Rows from block 2 of a small autoregressive pixel model, named by matrix and row number. Rows with one number belong to one neuron. Each number is 50 + 15 x the weight over its row's rms, rounded and kept within 0 to 99. All counts start at 0.
After each neuron's rows are labels from the 100 images, of 14976, where the neuron reaches its highest value: "top examples" is what is common among them. Only what is clearly more common there than usual is listed. The data: microscope photos of single blood and bone marrow cells. In brackets: how many of the 100.
# fc1: MLP up (model.blocks.2.mlp.fc1.weight, 768x384), inputs 231-307
# fc2: MLP down (model.blocks.2.mlp.fc2.weight, 384x768, transposed), outputs 231-307

fc1.307:72 47 38 72 43 39 41 74 67 50 17 95 50 66 65 50 69 50 76 51 50 41 42 50 60 29 09 50 32 49 47 50 31 29 50 44 50 50 44 23 50 36 24 71 83 55 76 50 50 50 55 43 25 50 50 50 65 50 50 50 14 50 50 22 38 41 30 50 37 50 50 33 73 35 60 63 50
fc2.307:50 65 71 50 66 50 50 50 92 44 50 24 50 74 52 69 50 50 50 83 50 50 50 62 50 40 64 50 50 84 62 50 66 50 38 27 34 20 52 50 50 50 69 48 50 19 25 14 65 24 50 50 59 50 52 61 65 57 58 50 50 30 64 50 17 51 50 50 63 70 40 85 50 47 50 45 38
top examples: cell type: erythroblast (36)

fc1.496:66 33 46 78 50 13 59 72 30 50 50 50 44 52 49 50 50 44 23 70 50 50 54 51 41 43 29 50 50 66 57 47 83 69 68 45 42 76 63 64 49 50 50 74 78 73 50 32 49 26 48 77 50 50 60 63 54 63 36 59 50 50 35 48 37 33 50 74 50 44 50 60 64 67 36 50 50
fc2.496:66 84 50 50 62 61 50 50 50 67 78 76 50 50 40 39 70 42 24 45 60 21 54 12 41 41 50 53 57 30 73 80 31 52 64 58 50 50 27 43 61 56 82 57 32 50 50 51 56 45 29 29 50 53 43 50 69 30 28 50 50 60 57 60 59 41 42 56 50 50 47 57 31 67 27 59 19
top examples: cell type: erythroblast (53)

fc1.138:42 60 47 50 57 36 49 50 50 23 28 06 50 20 58 39 50 32 39 50 21 60 50 36 50 45 45 39 41 59 68 54 84 26 77 56 28 63 80 34 63 50 50 53 50 59 27 36 38 50 24 50 48 54 55 43 34 50 65 61 38 63 41 41 50 50 85 50 56 60 50 50 50 50 81 64 50
fc2.138:69 54 66 38 45 68 50 39 68 50 34 40 45 50 65 50 47 78 50 49 53 50 50 71 53 26 45 50 59 50 26 50 41 39 50 37 47 29 35 81 50 52 77 45 72 73 50 34 32 57 87 52 50 42 53 30 57 56 30 74 37 51 50 50 65 71 50 44 40 37 32 48 59 45 17 66 42
top examples: cell type: erythroblast (66)

fc1.367:27 50 50 43 50 26 48 48 35 50 47 43 67 37 63 50 76 54 50 73 57 50 50 37 50 50 41 19 42 38 57 39 51 48 50 28 73 47 78 50 49 45 57 41 38 50 50 20 22 80 50 50 64 35 28 50 56 79 23 41 44 70 65 63 50 47 49 57 50 50 50 50 34 45 44 95 41
fc2.367:15 60 50 78 50 50 22 73 46 50 28 39 50 89 33 53 61 68 46 50 47 63 50 34 45 49 50 56 69 50 61 60 45 65 17 65 43 50 47 50 65 42 50 40 50 63 65 50 59 50 46 59 50 34 29 39 58 73 50 47 45 73 50 21 55 24 50 46 57 50 50 50 30 53 44 69 53
top examples: smear: peripheral blood (100)

fc1.413:65 27 50 18 16 24 54 72 42 50 57 50 23 45 99 50 50 38 43 64 26 33 38 55 51 59 50 33 49 50 50 59 68 50 50 67 34 50 50 76 42 35 68 48 61 50 50 39 50 50 75 81 52 63 45 50 36 38 47 52 86 50 60 81 37 51 54 86 25 50 50 43 75 50 16 46 46
fc2.413:72 77 47 31 83 50 50 50 50 21 30 56 32 41 50 73 60 58 42 14 34 28 60 33 50 40 30 33 50 50 50 50 42 50 44 77 55 50 50 67 49 74 46 50 50 50 55 50 66 32 60 50 66 50 50 20 60 33 40 44 36 55 50 67 55 44 50 46 46 24 50 66 19 50 30 92 22
top examples: cell type: erythroblast (85)

fc1.588:38 27 35 40 40 50 34 63 62 76 59 44 74 66 50 50 50 44 52 50 70 71 46 50 09 50 10 41 20 61 50 35 38 40 36 68 32 54 56 64 50 39 37 49 55 50 49 50 34 81 29 30 30 68 29 81 66 27 32 50 50 58 46 42 58 50 30 45 55 50 54 68 50 50 85 55 41
fc2.588:39 50 56 86 50 48 89 21 38 45 64 37 50 57 72 34 70 65 61 50 30 22 72 26 50 45 50 64 72 37 37 50 62 44 36 34 69 53 50 24 37 53 77 50 50 28 62 28 78 46 35 39 71 58 36 56 64 70 36 50 54 56 76 53 53 40 50 50 57 50 50 50 50 33 50 36 50
top examples: cell type: segmented neutrophil (48)

fc1.640:28 18 50 58 50 49 58 50 50 62 44 77 29 50 79 50 50 37 50 50 50 50 60 50 97 50 38 13 47 52 45 40 50 50 74 48 51 29 19 57 55 29 50 80 50 45 41 46 44 48 57 22 50 50 45 50 21 25 48 38 50 41 50 42 53 62 58 50 50 50 42 62 44 77 72 50 37
fc2.640:38 61 32 67 50 53 43 52 49 50 40 22 63 31 37 50 57 50 80 41 50 25 35 71 41 50 46 50 50 53 69 72 30 50 30 50 34 50 50 40 38 61 72 50 50 56 50 80 50 50 44 78 50 51 30 34 42 51 29 46 27 50 20 50 50 50 50 57 72 91 50 50 49 35 71 45 50
top examples: smear: peripheral blood (62)

fc1.287:50 50 74 42 50 58 39 50 50 45 09 92 37 50 39 49 69 50 43 54 63 41 72 50 50 50 50 36 68 50 55 50 50 39 68 50 50 45 54 50 42 50 74 24 67 58 56 50 50 71 52 50 50 50 56 84 61 39 50 59 40 70 28 50 50 23 42 61 37 54 40 73 68 69 50 50 70
fc2.287:76 45 57 86 73 50 46 73 50 00 65 47 50 53 27 50 50 60 45 72 50 14 27 47 34 47 28 50 65 51 45 50 66 44 46 50 62 50 42 50 58 72 49 79 52 74 35 40 48 50 50 73 51 25 67 50 33 77 50 37 32 34 50 50 50 50 78 50 56 33 42 50 40 40 85 50 49
top examples: smear: peripheral blood (46)

fc1.438:27 65 50 39 57 54 46 50 40 49 50 62 50 50 58 50 29 48 61 50 50 76 50 46 50 37 16 54 46 58 08 76 35 50 36 57 42 19 60 62 50 66 64 64 65 35 44 50 50 81 60 33 50 29 38 37 21 38 28 50 85 45 26 55 62 71 34 76 55 42 73 50 26 50 60 40 57
fc2.438:50 50 50 51 35 37 57 59 44 54 68 50 50 36 38 21 37 49 38 58 49 46 50 50 12 99 63 70 62 19 50 50 89 99 54 66 76 60 50 50 50 67 53 38 50 50 66 59 50 26 50 63 71 56 34 29 50 45 14 54 54 49 68 39 91 74 50 47 62 76 64 50 53 56 37 61 50
top examples: cell type: segmented neutrophil (78)

fc1.308:50 27 50 50 58 50 37 60 34 68 58 50 34 50 66 44 37 50 40 51 65 72 64 40 50 46 16 25 24 50 50 50 44 79 50 88 34 50 60 50 50 50 50 50 68 50 50 50 61 61 50 34 26 45 50 50 50 59 31 18 50 79 24 50 56 60 50 47 44 50 34 48 13 50 56 50 49
fc2.308:43 64 55 20 40 50 36 50 37 20 50 36 78 42 20 56 53 42 50 36 72 31 50 50 61 50 78 42 64 50 45 50 50 63 55 42 50 50 07 34 60 82 50 50 46 54 24 36 41 50 72 70 50 60 38 73 27 38 67 65 50 31 50 37 71 61 50 32 48 50 50 41 38 63 50 33 38
top examples: cell type: segmented neutrophil (62)

fc1.243:49 25 50 50 63 44 60 50 53 52 50 50 66 50 83 50 50 67 30 50 54 47 54 50 17 35 26 39 27 87 31 50 25 50 77 52 50 68 50 24 42 60 35 13 50 74 50 75 58 41 67 32 50 50 40 36 65 33 52 67 50 55 53 78 50 50 50 77 50 50 14 50 50 52 46 57 64
fc2.243:25 45 21 50 50 88 50 50 50 50 50 50 46 68 50 50 57 68 50 70 15 31 50 52 50 62 59 38 61 39 18 50 61 50 35 57 69 50 50 43 22 27 55 60 94 56 50 39 43 50 43 68 63 31 50 45 32 38 34 50 50 57 50 40 41 43 50 64 50 50 43 25 69 26 53 50 79
top examples: cell type: promyelocyte (28)

fc1.535:34 50 69 62 35 36 62 46 30 50 50 50 50 50 35 57 36 76 73 50 48 12 50 39 50 67 50 29 72 28 74 43 91 31 50 59 50 71 50 53 36 55 56 24 49 17 36 50 08 50 71 50 50 50 65 60 48 55 51 50 63 58 76 40 24 28 72 39 78 50 55 50 50 50 49 43 42
fc2.535:83 50 50 67 50 50 56 20 38 72 50 56 48 49 50 42 66 34 50 45 67 78 79 50 64 44 63 88 36 50 30 63 33 50 50 50 49 35 50 46 71 46 80 79 68 53 43 66 64 50 34 63 35 68 36 45 63 67 55 50 27 50 39 44 46 50 41 50 50 34 20 50 50 50 60 44 57
top examples: cell type: segmented neutrophil (63); smear: peripheral blood (48)

fc1.206:67 57 37 38 49 36 61 71 79 99 50 50 50 50 56 50 50 42 50 45 27 51 25 62 50 69 15 23 44 31 39 50 38 38 51 95 46 45 50 50 50 50 54 44 51 73 49 50 50 50 59 39 48 67 51 40 36 67 78 20 50 49 67 50 34 55 50 50 65 50 63 50 65 50 32 50 47
fc2.206:82 65 48 50 50 30 37 61 50 50 64 82 59 47 38 63 44 50 29 75 50 08 40 72 43 12 50 45 50 50 54 50 29 50 71 29 38 50 78 99 52 59 50 42 70 28 66 37 50 48 62 33 50 50 75 50 69 46 63 50 50 51 50 50 59 54 50 87 50 24 50 41 48 40 50 73 48
top examples: cell type: erythroblast (39); cell type: lymphocyte (35)

fc1.656:35 50 39 80 50 50 50 50 46 44 48 54 42 56 31 50 50 25 72 50 42 50 40 50 50 66 50 37 75 50 70 74 62 50 41 69 65 44 50 43 50 01 50 48 29 71 54 50 50 50 50 29 55 51 29 46 32 50 75 19 52 50 81 46 45 50 50 50 50 64 20 64 50 61 80 50 70
fc2.656:36 28 45 79 69 37 33 50 42 50 59 50 43 39 86 64 66 70 50 50 66 39 50 52 32 18 47 50 61 59 22 29 31 50 50 30 28 50 44 50 50 55 22 76 38 80 67 50 61 10 47 65 67 40 55 15 32 50 15 50 48 28 50 47 72 48 58 50 38 50 58 50 36 68 42 31 50
top examples: cell type: promyelocyte (31)

fc1.273:50 49 22 50 83 50 50 84 35 12 41 57 50 13 50 62 43 45 37 20 72 50 81 44 52 50 50 54 48 76 50 61 50 30 50 50 50 47 43 50 60 50 50 76 50 50 28 52 50 37 50 50 75 71 50 49 50 50 50 38 37 51 70 50 50 50 39 50 41 51 74 34 53 48 72 52 31
fc2.273:50 67 50 65 70 59 52 99 34 61 91 64 22 50 59 26 27 52 50 55 40 83 28 56 49 59 47 50 50 54 69 48 61 58 71 63 49 69 76 47 50 46 43 50 50 50 48 29 50 67 51 77 50 50 57 50 50 50 50 63 32 55 37 32 50 37 45 50 48 50 69 28 69 79 20 39 50
top examples: cell type: promyelocyte (48); cell type: plasma cell (27)

fc1.682:36 22 64 56 40 38 56 30 07 50 76 14 55 69 50 36 64 63 50 50 54 50 50 63 55 70 25 43 50 54 48 32 95 10 69 50 42 46 67 54 50 52 50 39 59 59 40 50 50 37 20 67 50 50 33 43 21 41 33 50 24 50 50 50 48 79 74 89 68 81 57 28 82 31 50 50 50
fc2.682:59 50 72 43 60 50 59 50 37 65 50 62 20 67 65 45 50 47 56 32 12 45 60 52 59 31 35 56 57 50 50 77 50 62 57 27 50 49 50 64 50 83 50 46 50 66 39 37 28 50 37 38 50 50 50 39 64 49 34 70 29 50 50 99 70 39 41 50 47 24 41 60 50 62 31 58 50
top examples: cell type: erythroblast (89)

fc1.126:50 61 65 53 68 44 50 57 50 84 45 50 24 53 54 50 45 50 48 56 22 50 54 54 50 50 50 44 50 37 64 49 34 50 73 50 44 50 24 15 56 53 50 37 79 47 50 50 27 67 50 50 28 51 50 30 41 33 23 50 50 44 55 74 64 50 54 50 38 32 43 25 42 50 50 50 50
fc2.126:50 45 44 50 24 68 50 50 67 38 42 07 32 50 50 58 79 44 63 42 72 50 50 83 84 68 72 50 67 67 34 54 75 46 19 62 21 65 50 86 50 22 06 40 21 50 50 30 60 28 50 45 33 22 46 50 33 37 81 50 50 48 50 50 50 42 65 60 50 58 48 50 38 42 50 50 50
top examples: cell type: erythroblast (44)

fc1.78:50 54 50 62 36 78 49 49 61 74 50 77 48 45 50 52 50 37 67 50 65 50 50 66 67 33 38 50 68 48 50 30 26 35 57 40 73 60 38 40 50 58 35 56 50 72 50 38 60 33 61 90 48 74 55 71 58 64 41 44 41 54 50 50 50 52 50 31 56 75 69 50 57 41 50 60 42
fc2.78:50 50 24 50 50 28 40 17 69 34 63 50 46 50 53 47 81 66 36 40 65 48 70 34 50 50 59 50 40 24 66 50 68 50 14 31 50 50 35 40 50 42 59 50 50 34 21 38 72 46 50 50 54 48 48 46 18 50 54 50 36 50 59 56 35 54 31 60 54 67 60 66 53 43 38 77 50
top examples: cell type: segmented neutrophil (50)

fc1.664:37 50 50 24 74 60 68 50 50 44 36 50 50 49 50 85 62 43 71 77 50 56 22 50 50 50 50 58 30 21 25 59 50 48 68 50 16 50 79 65 50 50 50 50 51 72 50 50 50 39 49 66 68 31 40 86 50 50 61 77 48 50 25 50 50 26 62 50 50 42 45 38 58 56 59 89 50
fc2.664:76 24 39 39 55 42 50 50 50 50 60 76 54 50 66 35 50 67 50 53 50 47 44 53 50 50 02 50 50 53 50 50 39 50 50 50 50 48 50 50 50 50 50 50 65 99 58 50 58 50 50 38 50 36 50 50 60 61 27 65 41 52 50 38 27 41 19 56 50 34 50 62 29 60 65 50 69
top examples: cell type: erythroblast (34)

fc1.155:50 35 55 47 50 39 50 46 30 69 58 52 39 51 50 08 64 50 86 50 34 47 47 48 31 50 50 50 39 50 39 52 97 50 49 50 48 61 52 50 61 27 50 76 62 48 54 58 37 49 50 38 50 87 50 50 50 50 60 50 61 50 54 43 54 79 33 78 68 61 46 61 45 50 50 34 38
fc2.155:47 53 24 49 49 61 52 45 50 50 55 63 50 50 28 51 50 42 48 32 50 26 37 63 58 40 50 34 29 50 57 91 42 49 50 71 50 32 50 86 50 75 71 35 41 50 47 59 66 58 15 21 60 39 40 50 99 25 27 50 41 48 50 79 43 46 28 60 33 38 68 70 52 64 12 50 15
top examples: cell type: erythroblast (87)

fc1.603:39 50 50 46 50 52 43 74 74 39 50 58 30 50 51 50 50 50 70 50 43 43 50 47 53 25 32 50 63 44 36 24 63 25 34 29 50 50 50 55 50 50 58 64 48 30 69 50 47 59 50 50 50 39 50 67 30 55 16 80 75 13 57 46 68 48 39 53 50 62 28 50 50 61 73 22 49
fc2.603:27 50 69 37 50 55 56 35 47 44 49 32 50 46 32 48 36 45 50 73 62 63 29 50 50 72 57 60 60 58 50 21 69 75 50 57 65 40 50 27 44 77 37 21 50 50 47 67 22 33 63 70 51 67 50 59 77 50 73 43 52 55 39 50 50 61 50 27 82 50 85 59 50 49 46 72 58
top examples: cell type: segmented neutrophil (54); smear: peripheral blood (37)

fc1.490:50 45 43 33 50 73 69 62 66 75 50 64 63 69 06 50 24 76 31 50 49 50 43 36 65 37 60 50 50 50 45 50 50 50 40 46 60 51 57 58 30 50 50 23 32 50 63 25 63 37 50 46 20 32 50 31 72 32 74 50 70 44 45 62 51 37 54 64 72 50 50 55 50 50 44 66 50
fc2.490:41 50 64 50 26 50 50 50 50 50 46 50 50 40 95 50 50 50 39 25 49 77 50 50 61 79 57 99 35 50 50 50 59 50 40 50 50 68 36 36 33 50 58 63 57 53 50 50 46 50 23 50 48 76 01 50 50 86 21 41 50 50 50 68 50 60 54 72 60 50 69 50 41 32 66 31 65
top examples: smear: peripheral blood (82)

fc1.129:50 32 51 44 67 67 50 28 64 50 62 80 47 50 50 50 41 25 50 65 65 62 50 50 65 82 38 50 58 34 29 50 50 45 43 68 50 46 53 50 66 93 39 31 72 21 50 50 72 41 50 28 52 34 50 50 32 94 50 50 70 50 39 50 75 66 50 69 56 50 23 56 50 39 82 43 50
fc2.129:66 50 24 50 63 50 62 60 38 50 50 30 44 72 35 85 32 95 43 38 48 50 47 67 59 50 52 33 99 65 48 67 50 74 50 36 19 50 26 49 50 65 50 50 68 65 50 63 94 52 71 78 36 50 20 50 50 25 57 50 32 73 36 54 57 26 50 48 50 44 50 52 47 50 32 54 51
top examples: cell type: segmented neutrophil (41)

fc1.428:48 38 38 65 50 98 50 36 42 50 60 69 20 35 20 64 50 28 14 66 45 78 71 66 50 50 72 48 58 41 42 52 50 42 76 58 38 34 47 47 35 50 50 50 32 42 46 28 23 54 33 50 13 49 50 23 50 50 38 50 44 50 50 47 50 48 23 40 50 69 33 62 57 66 66 64 67
fc2.428:50 21 50 73 60 50 50 50 50 45 55 46 46 43 50 50 58 50 49 62 39 41 50 50 58 30 02 40 58 34 50 27 50 54 70 50 29 83 50 68 55 75 34 38 22 69 55 49 50 50 50 52 58 68 52 50 57 50 50 46 50 53 47 67 69 52 50 64 72 77 75 56 61 55 42 29 71
top examples: smear: peripheral blood (54); cell type: segmented neutrophil (44)

fc1.297:50 28 39 50 80 71 50 50 37 00 18 89 60 19 50 38 21 29 52 42 36 50 40 50 50 50 46 29 50 50 50 50 51 50 76 41 57 50 50 57 50 72 38 50 56 65 66 73 31 60 38 50 34 50 59 72 50 37 21 32 60 36 44 66 10 63 22 49 25 56 31 57 50 50 31 70 39
fc2.297:50 50 50 64 34 50 75 89 47 36 50 40 38 50 28 24 32 66 26 33 70 90 50 50 88 51 39 64 50 50 35 50 48 50 50 48 35 25 60 50 54 50 65 47 44 32 40 39 75 50 34 50 71 50 50 30 84 50 50 55 22 50 76 47 36 50 50 50 55 60 59 51 28 45 50 32 50
top examples: smear: peripheral blood (92)

fc1.101:25 50 38 65 85 60 50 58 36 36 79 51 58 37 63 49 14 43 43 38 49 43 35 55 70 50 64 45 14 50 50 50 46 50 31 58 58 45 50 55 50 29 77 67 50 81 48 53 50 74 40 69 57 50 50 75 50 65 54 39 43 50 50 50 18 56 62 50 70 66 50 09 50 70 67 41 46
fc2.101:21 50 50 13 49 29 85 33 24 50 50 46 35 66 77 50 30 67 70 72 48 53 50 50 50 52 50 83 50 25 16 32 21 50 15 44 50 50 55 08 55 65 50 51 26 55 40 50 45 50 70 48 45 88 80 57 50 32 51 57 54 50 99 78 50 43 47 50 24 50 50 50 68 71 71 50 50
top examples: cell type: erythroblast (83)

fc1.74:40 50 48 62 34 10 66 27 35 34 71 54 68 50 50 50 50 50 61 81 45 66 50 50 50 85 50 47 50 50 36 48 50 50 25 50 66 58 50 50 50 50 42 62 50 43 50 50 50 85 50 61 57 10 33 12 44 32 43 23 49 50 38 35 25 55 50 57 69 50 35 46 50 50 50 50 50
fc2.74:50 50 50 50 56 13 38 31 50 50 49 48 75 50 62 74 48 46 50 38 50 45 68 56 50 64 32 50 96 24 50 09 35 46 48 50 50 60 64 50 39 50 50 50 41 63 50 64 51 46 64 14 61 77 50 57 48 59 59 25 82 37 50 50 49 50 50 50 36 78 50 63 63 50 61 38 38
top examples: cell type: erythroblast (58)

fc1.329:28 24 34 38 81 34 50 50 50 50 26 50 41 50 50 50 50 50 50 92 45 50 28 26 61 29 50 22 40 62 32 98 50 50 74 64 62 54 41 50 78 36 64 50 70 91 61 50 50 41 50 50 50 50 53 67 50 50 50 50 40 50 50 59 33 50 29 50 54 50 52 50 93 50 38 81 50
fc2.329:50 50 63 54 57 65 53 38 50 71 59 50 61 69 50 50 50 35 34 83 52 29 50 89 52 63 35 46 76 50 50 50 37 96 80 60 50 43 49 64 56 55 53 50 55 35 51 44 65 48 23 26 83 28 39 29 50 39 43 51 56 48 77 24 22 54 50 50 61 29 50 45 50 45 57 53 36
top examples: cell type: erythroblast (67)

fc1.263:36 50 41 32 50 49 49 35 50 54 50 39 50 37 50 50 42 44 40 58 47 46 50 48 32 50 50 74 75 15 31 66 50 35 36 50 41 50 58 50 50 18 72 29 50 63 64 27 36 35 50 50 50 71 42 53 50 50 25 50 59 61 55 88 53 45 82 50 50 50 58 50 81 53 64 55 64
fc2.263:50 89 50 51 80 44 46 59 50 50 60 64 31 52 33 18 50 24 78 50 52 69 73 66 36 50 30 67 69 50 54 38 39 56 50 54 50 71 52 26 61 56 33 78 50 76 67 40 50 49 39 31 50 49 66 34 73 37 28 46 50 21 73 50 50 50 50 49 56 35 21 50 50 81 50 73 40
top examples: cell type: erythroblast (60)

fc1.223:50 65 35 50 47 74 74 73 19 43 47 55 23 39 43 50 50 38 16 50 50 68 38 63 53 68 50 49 45 73 48 50 23 55 50 70 46 67 50 60 50 63 47 50 26 50 45 50 50 58 50 45 50 35 50 19 50 50 50 50 41 50 70 50 78 78 39 83 93 50 39 75 50 74 55 73 50
fc2.223:50 99 56 77 47 50 43 69 50 68 74 48 50 28 50 50 52 54 03 23 50 71 75 72 50 62 50 57 46 50 32 28 55 31 29 45 50 63 50 57 59 62 50 51 24 70 57 79 55 59 69 40 50 82 59 50 82 71 50 50 29 55 47 61 50 72 36 68 50 50 43 74 50 85 29 50 78
top examples: smear: peripheral blood (55)